python train.py --model="autoregressive pixel model" --dataset="aerial photos of the United States (SatlasPretrain)" --train_examples=50862 --image_size=16 --horizontal_flip=true --levels_per_channel=4 --vocab_size=65 --arch="transformer_decoder" --width=384 --layers=6 --norm="rmsnorm" --norm_position="pre" --hidden_act="gelu" --mlp_ratio=4 --head_dim=64 --fused_qkv=true --bias="all" --qk_norm=false --parallel_block=false --inner_norm=false --positions="learned" --tie_word_embeddings=true --init="trunc_normal_002" --residual_init="none" --optimizer="soap" --beta2=0.95 --learning_rate=0.0012 --beta1=0.95 --shampoo_beta=0.95 --eps=1e-08 --precondition_frequency=10 --max_precond_dim=512 --one_sided=false --adamw_lr_other_params=0.00075 --max_steps=14300 --batch_size=64 --epochs=18.0 --lr_schedule="cosine" --final_lr_fraction=0.01 --warmup_steps=1430 --weight_decay=0.3 --adamw_weight_decay_other_params=0.05
Rows from block 2 of a small autoregressive pixel model, named by matrix and row number. Rows with one number belong to one neuron. Each number is 128 + 32 x the weight over its row's rms, rounded and kept within 0 to 255. All counts start at 0. Numbers have three digits each.
After each neuron's rows are labels from the 100 images, of 14976, where the neuron reaches its highest value: "responds to" is what is common among them. Only what is clearly more common there than usual is listed. The data: aerial photos of the United States (SatlasPretrain). In brackets: how many of the 100, against the usual share in percent.
# fc1: MLP up (model.blocks.2.mlp.fc1.weight, 1536x384), inputs 0-127
# fc2: MLP down (model.blocks.2.mlp.fc2.weight, 384x1536, transposed), outputs 0-127

fc1.404:110167124125064153122162127100186085088090134104123117125159178191140146110136102124140094081119129143111109146105137104164063150123108114155097164152127211142114133159093124163098164102140144103117166165152101155149133130100192075154149107101119117102153083154073055177170095132097138197145153149140106127120106115191063164122104170129145147124095176096140179208117095154181124109151
fc2.404:120148161112163192120135126118183165131076123084126102171114126158132177105110128070118128153117144172150130136125082132156173107162117106111119138124051151081159088146125120143105077132057115082061114127186179090111155074176160192174172143135173109088116140115168145089210112128127112162195120152160090133109086091104119080164126133103125097153132138054119163137153149148097122132118
responds to: crop field (33 vs 8.5)

fc1.147:073136135116097124156108105137192128123141125121107142123141096137162158117112137136147089215111084124086141094151124114129160109118152098146176089115145120076100102129152102141134178165060109087102170063127131140081134109102140140099136119105127160051096147127149112172130105081180138137066132120174145139107203120099092105161181105173173160144154114135189118139128126109175091149114
fc2.147:084130114180131137097094115119086106159147114130093135033111177193088121120153148153106203098106169130077109175080106129086147140119164093105119085121149123083162165141111138154147130125167156100139076105123083193143169185103050186120137104092139097138157115158109154143167179117149148079160099111031141088122114112124079153119157131170143166090111125085108136104167064129193148118132
responds to: building (67 vs 41.5)

fc1.459:133086096065137161110158127152131139173114118091130107143114112120159149091158166104158139150074138132097154135120116134101180135166161173174168170183133149136107116132124121180129099080174162106169134197170197081135156080125127071146120129067145155143110187116096088122115121118131159131084120170159097111067154137152162112105103056167114101064130182146183130130127153116168154143137
fc2.459:091086102113133113093098127078137176093153097103143155152129125076116100163165145141112108169154131123122122104158120164118175099135170143103169171119196166131111094129105136091197119157144139186152089101082149111107150111068091147081109118125169122141135082042168135081122124114086129126081141074147126120193075149141166127150120146115141138159137121168124093140167158115124142122105
responds to: crop field (40 vs 8.5)

fc1.61:070134124154020121126171125099073153115116106120098167132148148068080148098159149148184120084111078138085108102096145088162110163156073170126158151137086110073154138201173092124115149116139082092117161097191168088149145126126133169183128135098092152121170164151229194138073180099181067126137096090074129142095097132191155099178125132072147112207113100122093155140162102122124154132116
fc2.61:146132122103130159097120102113198106143128158083131137142145093144175158027090137167147052188171122158156152073113131115152100193117137114133155119139120147176141124100068128120136126133130137154069115113137117166141149081088072087124149137106165160185158123151090079053110097180131181149148113124087135149096116126087111087081130128133142117163088127075117131132079128122109070138108
responds to: crop field (25 vs 8.5)

fc1.64:139097063121088114123118156125111107160134102151119123195086134138118102112095120052130083110090134142068107078155125142135077130110189145128184113124178148125148154197139085142094145113113200116102130120141086118185139109125158089107141213130104146125155140095050142137169085124036160155116169188164105118124126086125151101173172088134134119084187108099101156184162131119159119153153
fc2.64:095096060092137135111126117083121157127085112110136141130145097093167128076168085094134099108094134158119142098162147097192176090125116161128121143085114140142118174098181085141130172118098152152128077162113113110134129114121134082120201141121165078102108154132049110076148163095132091121130119200129124147224146153087077170140126157138141135137124117071087124192221094067141139160190
responds to: crop field (34 vs 8.5)

fc1.686:093120046125133136117151125175099077085165125119093117158160129179075127185137180122102111110133151168131126087085141106177146174093135094127144000120092154157087139134133143174148074118095148109179103121087120193080168096186144153142143128100155131120132050114114104098076126151092119129145118135122126137116130122092151100213102117079120222138101109161092109128093137096160136128145
fc2.686:165089134112122131158148108140143078142167101059113128154158134108138131125121109130179129118160094124177159108141107132066142138111111179122089127108091126128109180109152159090100155159097094131086122064164023140130167100078076153129153141055157123122125136143115121142183162130108167146126074113110101152058146142126146114097044110147164191071151080108111201094161176146092131130216
responds to: building (73 vs 41.5)

fc1.588:145101135146070185104158164085098178100129117133113115099092097175116163134165181122153133135104128105098150128167122140072103135126090225169134085130149029081138183138176113139108121049150103110093152087149093097102104151113191132083121177090111148085091122115153128111087148122152167131100039134057154112155143092091123153153098157182121151094144103132159134101108115094234122090199
fc2.588:102086176092156091149156144154132077174113116115179165143128101158076175115094081130157128155120138115168130112059149094162119193130139126127115115160063111193159064113100166090105024129161148154119141105128084166132164138135167131112140123182142098151151134107111134152081150178133173196147145075161156156147135172132133136159073114136081149109108151083083116121120131109118061101075
responds to: crop field (34 vs 8.5)

fc1.381:125066142108097136115148173124127135143102144121115190110138165151162154166138082179144096164145109129092106130118118117145169119136129090137113105063075146169148166189175144164152127068125161146082134123108104170165145168102171138190139127111116121144149098153149180134115157166124173147146127119199147121178124081162090110070062162160097142112129147122098097081128076102119135126100
fc2.381:123169151134169205214124195170136178139142168109110089143090074132159180164114077162158117133140097100105090134119131145071147123120109066106102170106106128176152160115144107099145124092067128136121109178098122196112075123175145129148123162131168153174030112130099208123166083140146132117157168101109154151135124112120073069064159117100124154209195145076160126156127073090129123177120
responds to: crop field (28 vs 8.5)

fc1.333:082149104105126100154147165097115096126180164154109153117149186160096127126147074138143134155190153137093137118113141089082175128161134149150126109106090169091139091108150085142170158139183111125164114133131164115128165087135062120150162135094127042079179132163184113109143116165125171128099110143092095105107089151068137147100081102090134118092088160130141161075099106090154121151145
fc2.333:061136146079173101134126082173116145141180142176110099142092107144166142138108121135136073112069119172125101145087125181168141124103046132155134149171137131117115108104123094197128162133126161187113103087109103148117155128155129138162084075131148195111064140169113161088153149144219184099120100128144124123104138119105142103161099165093065084150138128126087119132114130122120150121157
responds to: crop field (33 vs 8.5)

fc1.194:115131103147119114132183164100089154124168127173131139171139191182152129076157136094114117101107200069096141122150099145133154127174086123179092121124113121143163162112123152205165126137150179168096133081058106109127122238072164130158158165105159083133116179132133164180127157151129126169122097102070095118173086085134213197146135147122218082140163120090094176127181176149171094119094
fc2.194:137143137167109134148138119150082175116146117160080063077169171153109184049146055094118095136100121108120084152118121162221187101139140137108141197174157112156118126118128160126145133102068143152088076062125088108156115149104174120128126153156191129135104186120097089164169134172162168142140117173135119053157083054146104105154159098159089116099107160119143137194114154153158140160219
responds to: crop field (39 vs 8.5)

fc1.491:152140092079137065097210186098106117162142121155222112140130154105096138158127104133124153132116095071127092175122108089089135169070134100142140143106106153097095151123146101111102188153128153124144142115178105131112119132157106076164137132104101082128124100152167142148135162134087118132132097158126128113071082113172187093137094107105152112118168096086150121191149149194180144107154
fc2.491:102145087193172153088176180117096124075105139118137124142132178146166098130146165126089141131123114187080104144116128147123130088103106097072138127127157075144124161075121154145154160108152094091130151124084161134123162078114125109045077083168092151108129113139141125126156105104136126125120179145092214158086067118149100135137088144242105145141135142145081100156181105124102094112122
responds to: building (82 vs 41.5)

fc1.525:087099123158115129087075076139120140148097117189124126142136117159146093151174120137163140114105170083165201101241144111096136168181172192099099061121176120081129172109149101097045086113099103151164076193124141090217114138141106204120155174098154138187143101159097140127151104162104128118118169079142115099106110104097163096140120096130176159095110136060110159144096119117109140068180
fc2.525:168132218087112118183138160093103122096116146111129103103136181127100127163141127148146065123128124118143103099116177127128132116092090107171095129192062116092112150111122143140183122136242145029055153129135127139094138115166146042165088124160132132108155211091115147150152103123148174156159116125173091086111098117172120120158151149161110056139110169091139108138092106118085174131194
responds to: crop field (33 vs 8.5)

fc1.236:096148088129106139171174114144163116123099202144107161162126115086106193069199094098130085114072148160113166114115127127089168117176148094147130109104147081108101120129111130164181133156100154101140138148114180098164122141148092134173072103120162088110154152133062173146164124114131119152107136104130131128093127100097116091153176121138064109146173144119147149099101120116139239106126
fc2.236:125152164192125111139135168104125110098131135134163149121106057088111134087123073129118143135132128053096105120048171077095146152173085147088142098110087101134136103124101150095079165101135101093127138164110179186115082161103125142185126146144137123143138124175124096158112116137123123151192123146093107122092182157164069145156082115136170179095150188116144107133127130115126084088083
responds to: crop field (41 vs 8.5)

fc1.323:127174066141089117129098149125104069139157099148081200112101177146110093126157130178163091112114118173129148114085123142112194076104123157139156163117131162147139169083071137131170087123106129121164071064088094165094165069138109141144105123071089083164199107085078148145149091173121164090132151158116162117126147198088124128146114133114112151119099037096106120106155141045103127180099
fc2.323:158134177159133137093108108078172125116075080097149153152123184137120157089174168074118132135155184073147112151122081128072167137123151105099169119133138158095094090161142114118153143139096180145034133146089119163140105080135129106115106132108148094122043144112135123103136050110137094149124104125070123078169213121141118042146143185172075167142132170186117101123154129167097106085114
responds to: building (67 vs 41.5)

fc1.22:135136110134134155151156123141139131091117210143079177144154152123160140133154113146115111129099112154122081179125087143143094128139131143099132149096095145114141121160095135170110138064133106089110134156130137127102111110108125125099181133199157111076112087075110149139172069074145157108073076184164151163166171130110129120080062133217162128105093148175126096138093095110148139149067
fc2.22:096132120221164084219149093109123108133157142080145104086118076112158157116119100115111204096114107096190076151153091100120142128087092052068101080126105166144114141153163116109135161139082131124125067081089122151105109187107136100143098147099145117151166083116095126182113094128107117143105122124104081159144109111130105060113124109099120143150172114129125044130077139082118190121179
responds to: crop field (30 vs 8.5)

fc1.272:129127152109093148106118087133136148124100146119100173136116132022133133119156114144126058160071123184099212174110059109184139122116112136161081170129136124133152189167116157159197107101134160160189102109095126139134154139095100180117121133091151106107090132103171184093166060140067141163151115112137169094123101132127132097115127199092075094132135086200141116093104186081060144125152
fc2.272:171179139128145139135146142061095124090140132147168186145163118148187097121164145129174193126107103099135108135058168134094125126147198131113137150147121144146140094113103170121094160139136185178114136125178147163099146165084180141163145113100173121139145111112152133112173149074123130133182135134147121136128142130092169172151183126120181160074069144134170125199126145142104113135068
responds to: crop field (36 vs 8.5)

fc1.220:104161123110117127187191119131169090071085157124105125129085142062124176085157140128084090139081169169115204081132096111183140120157107135141090112133118112140136133132120163177209099137078158077160164132128129091142176096141127099117104119084123111131130131110109133152215088128109123177106121136146119127095084099129076123103114100125085113138164109100119145119143156096110163148173
fc2.220:119166150180118119146127153088137127100121144115145158157171065121106111092143111122134126124101090044109129118076183115066146137171132152098152118127069108110116090116105164127112210113118129104100152172164171220104109147115129166191138137117137122126153114140151096145139121098124122192195123141112095129090153146132122153175088120124166176091127178157110078157146091117107096106125
responds to: crop field (37 vs 8.5)

fc1.396:084123095141087104173147122125167113095090157163094154167104178058077153053131120126151076149095181161121207088105108137157148145126141125125149134129134120139151120119122154196162092143073135128119125142109124095140133122155133117150084111113115080084147128128069132148184102132109142168106129122142120138083103087157085079122118089116080144129190092114135117116146136095124214141154
fc2.396:124158155180145101135149161128131115100153116132136162149149077124145090105137097139101113142131152085095119101076196104083147151162083155094142131143095090119143099129111146106111189113158119135098126128132164221141094145122126156195124132111130133165150126166141091169116121127124107172197116160121112132083163153141077148163079077111178170113150160105136097163133130105135056100130
responds to: crop field (40 vs 8.5)

fc1.654:165101126179106187124170062113195140095163098151150160189158145096110152146138084142107116110117154103111111166102111099191124063144148163115127152156143140158105159127129142172114072165070129150161131114172114083107113141189099106129104126139150190148124137136136127079134113196135179175155174142116169145091138161027140184174220127113102105139169099128146139133115139149069101102090
fc2.654:083150116152118102104141141085059112096147140071186154108144175100153095128117142111126130130117129116137138060099089112092132079159116133120094112092061119105099139168137136143088103113135119128108123098116166110124069158134078137125174094101148073167181147123177169089092156050144098136109150112108138099163126151175163088150125142131194101186118102144153171125114172148122103116120
responds to: building (69 vs 41.5)

fc1.96:089061137147166121208101150126139135092130193161176131108125088107178080126158098113185117141068109168156147140149144143103109170105113131106100097108186108112096124130134122136133138157134132075069108083182095150200080137119101147141132139132102110192124143168070135118136102117076101143078124132209148115089121118145153106160114150108119145084150133183107095184097096122093129114113
fc2.96:133139120138110110109123129163175188141130098155138132174140152155095198172114154095154190124046184165098113162123065132128042085163145119133112138104141123144112123173124061121141179135085166121175105169183085082159180102097113143167111151099140099160108091110165152134126108113146127102131181175165164161134131152070097135126120114130149142111157092145116160102158169189104071152117
responds to: building (71 vs 41.5)

fc1.715:110146092132111126179169099139143095109085181151111161138094108077092179067194094111109084126088167163102166105118124115099163139172137109121127103098131084123100133128134150174195135141106137079138137149132175099157122151129073122164081108113162091110159159121049178158177111128129136169113126108113144129078117094093109098138157113141068117163147126122147170077109115108128221107138
fc2.715:126146168186140115152135156102128120094119111134177139121115064089104134080129080123141146124129113058094092118048162087081137145186106145090142099090075111135139088107076149101093167102138117105122119166116175183119096154092131155185131142130136125137153133169119111157125118126133129134201123137087094117083159143156110146166098123136162184092135176116137132140142137132133091103074
responds to: crop field (28 vs 8.5)

fc1.251:121117071094110071165096106117119073144144129160109107182085206139113165104135125097137108147119178139118141052103134150088134138155127126108126168135083103145119064177135174185150156151094154154127121102071094089170146173092097090151133177105143089074123146165121137142150144150101117181136126127163088085142105155125188133110162121103209085070058205135108171113114170111197066082085
fc2.251:100150094095143126173138105147096130134155126175175095103189136141171136117122053100173032130080125110122077109115159143158214117094103145150105203141141109123091134108132141154149140119132142134125119084120086118100093150107168132125119147118151127121100156123096098083203133141128214150160136195113124107196116135146093114136080153146095103163137160145119119177130148079131168156164
responds to: crop field (46 vs 8.5)

fc1.602:129126093155077156142171128130184079096061155133144138136169186156169132145129126093138087094144132159138161147165111148187139119133066124155111101134113123134172133124089124137147159124129126083137128178119134106149145151100193132147120050095107094086078124068118133130151116103096152190123143110096066142135120106156130144098128137108130194099166123161101129163167099137153131102235
fc2.602:119135094137139179135135144130126172167108093107155074119162120114187122124156157127140123114166164097103125093176109153139091129154134080070162117151072149128134056118132138188154091091072137086062112140101144140106139117159140166107116131146137092110141109143155130185145083110124142107098094138144104134106095126087155136138145145102124136183154113116149159073115199154092070151094
responds to: crop field (32 vs 8.5)

fc1.684:072107104123142178128132079124126091100093083181120150158113120151079125144075113135127096145117116110127177132101134143102094153145125140055100137111131124141171129176196115146186178124134101103169172153134094112118159135079121134137134142162114163177095142142147154124103142113146129150161197176117157096188121155121090137131150115072124137118123210093166111100151093128147093138206
fc2.684:116091048103137150081098127114179116162146200112117175100127124135120073160122156106107128137167119178211087135112125165167103119130107088150134139173121128106113138140124230136145122103117144151164162129158159132112101114112126128118117084101140151118150129129143094162126146089106146133111016161116178130168195182078161096165130175071118121112113181113163119068175109070152208112096
responds to: building (67 vs 41.5)