A small autoregressive pixel model, trained from scratch: layers 6.
Rows from block 2, named by matrix and row number. Rows with one number belong to one neuron. Each number is 128 + 32 x the weight over its row's rms, rounded and kept within 0 to 255. All counts start at 0. After the name is the row's rms in percent of the matrix's.
# fc1: MLP up (model.blocks.2.mlp.fc1.weight, 1536x384), inputs 128-255
# fc2: MLP down (model.blocks.2.mlp.fc2.weight, 384x1536, transposed), outputs 128-255
fc1.793 094 [ 91  63 104  92 113  84 134 114  70 132  78  84 116 127 113 147 139 126 162 139 145 104 162 201 128 127  94  74 124 144 126 131 142  96 152 119 101 148 109 112  46 104  87 162 171 152 175 150 198 120 142 149 119 136 134 132 153  96 111 119 141 150 137 130 105 127 155 115 143  98 144 119 172 152  85 148 125 130 114 180 126  94 111 151 150 130 191 169 181 134 118 134 141 124 114 117 140 102 116 164 109 147 109  89 122 128 132 122 114  75 133 123  83  88 127 163 130 124 134 121 151 111 154  87 135 104 149 100]
fc2.793 103 [126  64 106 117 129 125 157 170 143  69 142 124 145 134 184 134 122 127 143 146 116 134  31  79 185 137 152 129 109 142 135 153 160 133 127 118 155  91 113  97 145 155 105 124 127 121 148 130  83  84 137 143 107 115 145 144 129 156 133 123 138 192 127 127 107 149  78 163 121 136 105 177 177 123 144 139 108  99 151 114  68 131 109  60 107 155 162 158 168 118 126 118 127  98 188 119 143  50 143 152 118 116  85 156 118 127 116 108 116 149  97 146 108 127 130 165 164  82 135 173 116 154 181  59 128 101 158 125]
fc1.794 101 [132 190 115 137 141 133 136 155 127 107  87 124 112 179 121 171 142 158  93 131 152 127  63 158 120 123 150  84 160 129 135 154  88 147 126 131 109 116 123 164 114  72 111 122 157 137 155  71 113  90  85 213  87 119 117 144 150 109 132  95  80 169 115 135  76 102 105 113  89 122 137  78 128  92 115 122  67  81 135 154  97  70 163 131 185 105 135  64 115 163 131 101 184  74 162 110 111  91 145 162 149 201 123 145  98  94 157 127 156 120 148 177 160 133 190  90  98 116 102 135 143 178 173 165  96 109 161  90]
fc2.794 100 [124 150  74 150 121 150 164 125 118 163  86 139 159  82 138 128 102  88 154 155 135 155 217 139 153 128 141 124 153 167 127  93 151  92 148 115 115 124 138  54 135 164 157  99 115 150  83 142 137 122 109 134  69 100 155 138  80 137  90 155 122  84  96  99 141 122 101 158  83 125 126 128 109 136 152 117 106 164 165 152 205 140 116 137 147 176 168 132 106 197 106 101 198 119 128 144 118 126  63 113 127 133 151  71 135 160 192  84 106 134 150 140 135 103  95 140 127  66 197 181 127 129 104 196 142 146 121  97]
fc1.795 096 [110 121 140 106 141 141 136 151 119 113 193 167 140 100 153 132 193 144 156 112 123 136 162 145 181 143 118 147 133 138 115  54 123  89 107 115 139 104 124 191 170 143  77 144 199 145 152  71 180 166 155 114 121 115 175 147 227 115 214 138 116  87  84 143  85 110 119 167 124 176 142  99  75 180 102 160 149 113 110 124  71 142 117  36 121 109 136  69 195 175 108  47 135 125 196 132 168 125 167 143 118 200 110  94 110 137 170  98 132 164 117 112 161 142 111 100 111 109  90 160 203 161 144  93 126 151 176 129]
fc2.795 097 [ 83 147  82 154 126 128 142 155  71 119 108 134  86  92 159 183  99 103  93 141 159 118 154 153 160 133 128 123 126  81 156 112 218  93 126 152 142 160 127 138  61 178 112 109 135 123 126 101 141 146  57 166 131 141 100 135 102 131  88 126 118 149 177 135 132 115 139  96  99 169 116  71  96  53  54  79  88 122 134  93 171 170  80 124 152 136  86 143 157  58 208 102 144 127  91 134 108 182 173 160 187 137 118 157 107 147 144 186 123 120 114 151  83 162 140 149 146 142 120 117 140 106 118 151 124  96 163 131]
fc1.796 106 [138 114  43 114 149 150 136 155  88 125 145 107 109 128 126 113 166 132 148 108 128 132 122 167 156 132 150 125  85  73 120 125 140 158 160  89 145 147 125 102 101 114  90 131  53 129 111 130 150 157 149 106 142 135 151  66 130  99 157 154  74  87 154 124 190 129 105 162 145 136 100 193 211 163  98 104 170 104 121 175 168 134 159 169  91 131  92 191 159 117 139 108 119 140 109  97 142 128 127 148 156 126 148 134  61 131 116 121 166 152 167  69  99  93 112 153 110 101 139 100 139  86 155 137  93 149 114 111]
fc2.796 106 [127 104 138 123  96 178 112 124 166 121 118 164 126 116 116 188  98 207 109 142 175 142 131 106  96 153  94 148 103 133 104  90  78 120 122  76 102 117  76  67 133 171  83 108  83 146 101 109 101  68 162 144 116 141 126  92 162  78  97 144 149 143 136 136 113 137 104 151  82 166 110 156 127 169 105 164 102 197 121 180 125 124  97 136 130 161 143 106 161 159 126 141 127 112 121 159 109 168  84  99  86 125 127 107 127 138 123 102 126  93  94 100 143 146 117 143 140 135 134  92 140 140  87 117  98 121 146 127]
fc1.797 091 [125 137 121 134 130 130 150 128 106  31 144 135 126 173  84 107  65 137 102 154  78 154 135 117 171 200 144 103 147 168 138 185 167 133 165 114 140  68  85 156 131 107 132 147 144 105  74  94 165  98 126 198 155  95 143 112 135 121 143 128 117 123 109 170  91 145 150 165 155 122 129 138  74  90 109 209 177 108  98 180  92  93 155 107 131 168 169 139 144  79 124 124 151 159 158 139  83 175 116 133 115 197 161 136 161 196 125 152 162 146 107 104 143 137 178  96 137 128 162 115  63  67 129 112 113 146 154 122]
fc2.797 086 [113 120 128 134 143 126 118 133 134 212  90 121 165 115 164 149 138 126 142 177 134  79 205 156 120 115 137 146  81  91 142 109  81 150  95 174  99  36 103  84 154 129 128  99 168 111 131 100 143 122 148 114 113 133  76 104 143 118 188  85  95  92  98 104 128 118 146 110 142 128 152  72 120 134 140 136  83 119  89 178 172 142 124 167 176 136  91 119 157 175 142 122 129 126 125 195 150  49 147  81 164 156 140 147 100 120 131  83 113 128 139  92  87  44 136 161 134 179 138 111 178 142  94 140  84 142 122  83]
fc1.798 086 [124 127 140 145 137  95 111 138 145 148 150 144  94 151 106  79 118 158  95 146 110 121 135 196  64  66 104 137 150 142 106  99 138 182 102  94 153  90 161  95 145 109 128 105  93 139 122  93 105 127 174  99 202 129 115 175 115 152  99 121 127 104 152  45 111 119 147 127  73 110 143 153 136 123 130 120 115 106  62 146 158 118 202 152 110 116 152 129 129 191 196  55  99 114 143 145 197  70  89  91 141 129  60 118 125 122 194 169 137 191  90  71 104  75 167 147 112 180 147  71 109 150 125 145 137  75 141 180]
fc2.798 092 [136 138 167 104 142 154 175 131  58  22 144 136 164  88 151 120 107 154 137 104  51  80 164 149 156 138 149 121  82 147 133 116 130 128 159 211 216 179 121 133 122 144 166 121 112 144  93 139 106 115 188 198 145 112 129 135  86 166 202  86 167 131 141 185 127  76 131 160 113 147 150 145 105 195  95 161 135 106 120 138 110 136 140 115 167 129 140 179 190 111 163  99 146 144 126  99 103  70  88 121 188 133 131 119  57 137 131 142 131  59 142 122 164 137 108 122 116 127 167 125 134 145 129 111 142  81 126  81]
fc1.799 106 [100  69 137 196 151 139  85 136 103 165 189 102 136 137 109 121 115 194 148 133 127  80 118 166 145 147 146 134 119  79 130 158 111 143 165 125 134 148 125  85 155 139 111  55 118 128 134 130 151 122 134 120 100 142  73 155 182 147 107 189 145 122 150 139  75 128 109 137 105 109 123 108 143 117  46 141 146 126 167 121 177 122  81 124 113 136 158 110 112  89 145 126  84 126 130 121  91 147 112 141 200 158 135 133  79  98 114 116 145 128 150 111 120 109 125 116 101  59  74 116 106 109 152 146 170 176 111 109]
fc2.799 094 [ 84 121 190 154  84  76 132  73  79 103 110 123 161 118 155 124 193 184 103 123 170 104 133 124  89 121 100 127 106 152  63 154 105 118 141 122 140 152 175 161  91 106  91 132 118 138 200  98 159 119 176 148 129 193 150 128  87 123 116 171 101 118 134 114 131 179 133 107 159  66 142 140  92 145 143  36 163 113 140 139 120 109 119 202  56 141 154 119  98 143 142 107  60 113  73 154  41 145 138  83 167 168 178 108 134 128 117  92 177 141 123  96 111 147 114 162 120 144 142 149 104 138 104 112  96 109 112  87]
fc1.800 101 [136  94 119 122 109 134  93 125 197  90 130 140  71 109 167 123 144 123 108  88  96 142 144 159 194 136  79 136 195 148 180 142  91 151 147  99 143 140  71 140 151 100 122 123 131 111 114 103 180 164 103 113 196 121 132 138 122 135  92 157 201 147 130 156 195 133 119  61 117 121 164 119 132 122  93 121 148 148 156 148 134 119 122 159 123 165  90  93 159 115 111 166 123 109 120  99 161 137 122 198 232 144  81 113 146  94  80 168 155 126 111  94 126  98 188 109 143 171 109 177 124 109 150 115 122 119  92 158]
fc2.800 111 [ 79  90 118 117 142 115 112 159  63 101 149 102 130 140 238 147 134 126  87 172 141 150 123 120 104 173 107 129  71  83 111 137  88 137 175  81 121 132  92 100 137 145 106 107 155 161 132 124 179 116 159 147 117  79 153 126  95 192 130  95  94 112 159  43  85 156  96 136 139 118 136 129 128  97 113  86 163  88 162  82  87 123 109  97 138  70 151  99 127 112 124  92 105 105 139 191 166 112 168 109 106 182 121 152 140 140 107 176 131 152 105  78 157 156 131 180 107 195 139 146 128 180 133 156 165 171 150 113]
fc1.801 102 [149 105 147 178 132 175 109 173 108 107  94 138 146  74 103 139 154 114 200 129 121 160 176 142  98 177 149  77 145  75 129 134 141 133 144 146 102 118 100 161 113  50 113 170 132 123 136 137  87  92 140 182 135 125  87 207  48 134  13 121 120 123 140 163 157 124 126  85 125 151 142 115 108 173  84 136  59 153 115  82 174 120 117 170 110  89 151 140 156 133 146 169 124  91 110 129 106  94 137 116 107  91  90 156 110 112 191 126 117 105 126  83 102 163 127 122 130 101 138 120 166  90 194 151 173 129 134 138]
fc2.801 094 [175 151 177  81 120  99 114 186 119 157 199 229 130  80 134 137 115 154 128 105 134 170  64 129 111 123 103  66 137 162 112  99 157 113 132 173  98  94 110 132  94 145 125 128 120 158 110  68 137 113 145 158  96 131 122 129 134 129 152 120 126 161 113  95  81 102 131 159 108 116 163 138  77  95 145  90 133 135 136 119  96 175 157  66 113 121 137  85 102 158  92 153 103 145 153 128 146 156 145 178 132 221 130  90  71 110  77 129  65 181 134 181 160 127 110 155 124 173 136  91 110  88  75  95 167 178 164 166]
fc1.802 099 [ 99 129 152  95  88 113 121 179 121 131  98 110 152 175 170  93  88 128 168 112 127  92 103 138 151 178  87 173  69 135 128 115 108 119 148 134  96 127 114  98 127 156 145 101 128 198 150 141 190 107 118 132 118  88 153 158 122 190 127 115 136 111 123 113 112  61 127 173 144 154 169 114 106 130  94 145 136  96  98  66 122 140 146 145  94  80 153 136  91 127 117  98 176 164 152 123 124 168 162 180 127 124 108 114 169 116 176 100  99 111  90 141 125 140 178 110 135 199  93 162 178 149  96 119 135 128  62 111]
fc2.802 094 [193 119 168 120 124 145 203 181 151 103 123 143 160 153 118 110 127 130 120  81 133 150  87  89 120 110 131 107 162  76 123  76 118 136 147 119 137 127 152 157 153 110  47 134 154 117 173 109 134 119 154  67 119 166  87  29 176 153  78 129 122  72 143 149 117 135 164 156 162  95 136 123 178 184 167 139 124 156 141 147 158 201 145 137 115 141 120 121 123  96 128 130 142  64 183 149 116  84 136 122  69 172 154 180 122 175 125 169 183  82 159 110 120 131 198  80 127 106 130 134  78 115 143 193 130 200 112 100]
fc1.803 106 [167 131 128 233 176 100 111 139 147 121 112 110 145 156 141 115 117 141 162 129  97 102 159  93  87 154  83  84 164  94 139 137  98 107 118 137 125  96 161 102 153  93 182 146 128  84 143 142  75 181 119 137 150 189 121 137 152 153 119 151 141 126 127 113 154 120  96  64 151  81 108 171 107 155 103 119 158 152 129 128 149 124 170 122 145  96  78 130 186 149 139 120 125 133  96 162 156 169 128  88 132 143 112 128 130 140 109 119 168 125 135 112 112 135 104 139  63 144 111 137 147 141 141 116 133  99  92 162]
fc2.803 098 [151  91 145 130 104 161  81 110 116 147 143 109 137  84 101 146 107 126 209 124 123  76 124 106 183  51 113 146 141 202 136 118 153  68  96 126 143 168 116 176 133 149 106  87 139 112 133 133 192 120 174 101  84 131 171 105 127  88 130  94 175  86 168 126 118 180 105 173  93 115 196 194 120 141 136 157 107 143  97 123 123  92 177 106 102 102 133 164 112  96  34 154 124 126 188  84  75 131 105 112 133 127 186 112 178 174 139 117 146 131  67  83 107 161  90 155  91  88 165 133 144 107  91 150 129 128 124 111]
fc1.804 101 [175 179 135  78 132 110 160 108 123 100  97 125 104 130 128  27 144 185  97 160 156 156 131 135 149 111 105  87 102 152 131 171 122 134 107 124  79 154 120 116 152 105 120 136 120  82 142 102 124 135 145 166  94 182 127 107 187 158 155 137 171 165 118 135 122 101 144 171 121 119 143 123 121 119  62 132 111 165 150  81 154 128 123  85 110 176 178 118 157 136 125 116 151 104  89 126 122 114  59 121 126  86  93 145  91 119 111 105 125 133 112 116 130 176 117 125 124 165 123 160 145  62 158  90 128 111 157 129]
fc2.804 107 [107 120 116 132 103 106 101 128 137 132 173  36 109 174 106 148 112 104 141 105 162 162 183 132  91 131 100 167 113 115 175 122  66 158 137 130 176 115  93 148 105 152  67 107  96 149 149 159  70 108 149 171 143 129 167 132 185  70 151 120 158 103  92 144 115 124 136 149 160  97 121 149  72 110 171  91 104  85 157 100 131 136  52 118 162 121 134 114 132 155  69 129  90 131 165 125 136 125 157 101 111 109 139 111 136 127 198 156 116  67 123 103 124  80 135 159 186 106  44 109 177 106 114 156 122 156 171 160]
fc1.805 100 [ 92 143 118 138 153 226 122  77 125 143 150 131  91 118 164 127 159  86 179 123 114 130 141 134 150 146  83 164 122 196 152 117 151 151 152 118 141 134 137 110 133 143 153 200 101 128 121 145 105 166 146 124 101 148 176 116 150 114 115 186 119  74 119 164  66 110 116  29 105 107 118 129 152 106 150 114  45  68 111 168 123 197 157 140  98 121 140 160 113 137 164  95 189 210  71 159 241 159 109 136 169 144 130 144  92 129 100 116 141 120 151  95 120 120 120 169 105 121 130 118 157  80 135 150 146 125 145 113]
fc2.805 109 [140  69 132 132 149 104 118 153 103 176  77 129 158  99 114 163  83 102 158 176 101 135 146  76 132 158 150 111 163 126 141 109 128 167  92 138 114  94 163 164 109 114  82 102 121 172 111 126 115  70 103 106 106 104  87 103 144 151 158 123 104 171 144 166 165 103 103  89 162 118 138 160 145 161 134 138 130  96 111 145  99 141 104 127 139 132 113  67 147 101 114 138 156 108 195  85  95 133 118  79 135 118  66  89 136  61 160 154 108 103 105 134 150 108 131 126 116  80 122 187 108 108 146 137  96  93 102 143]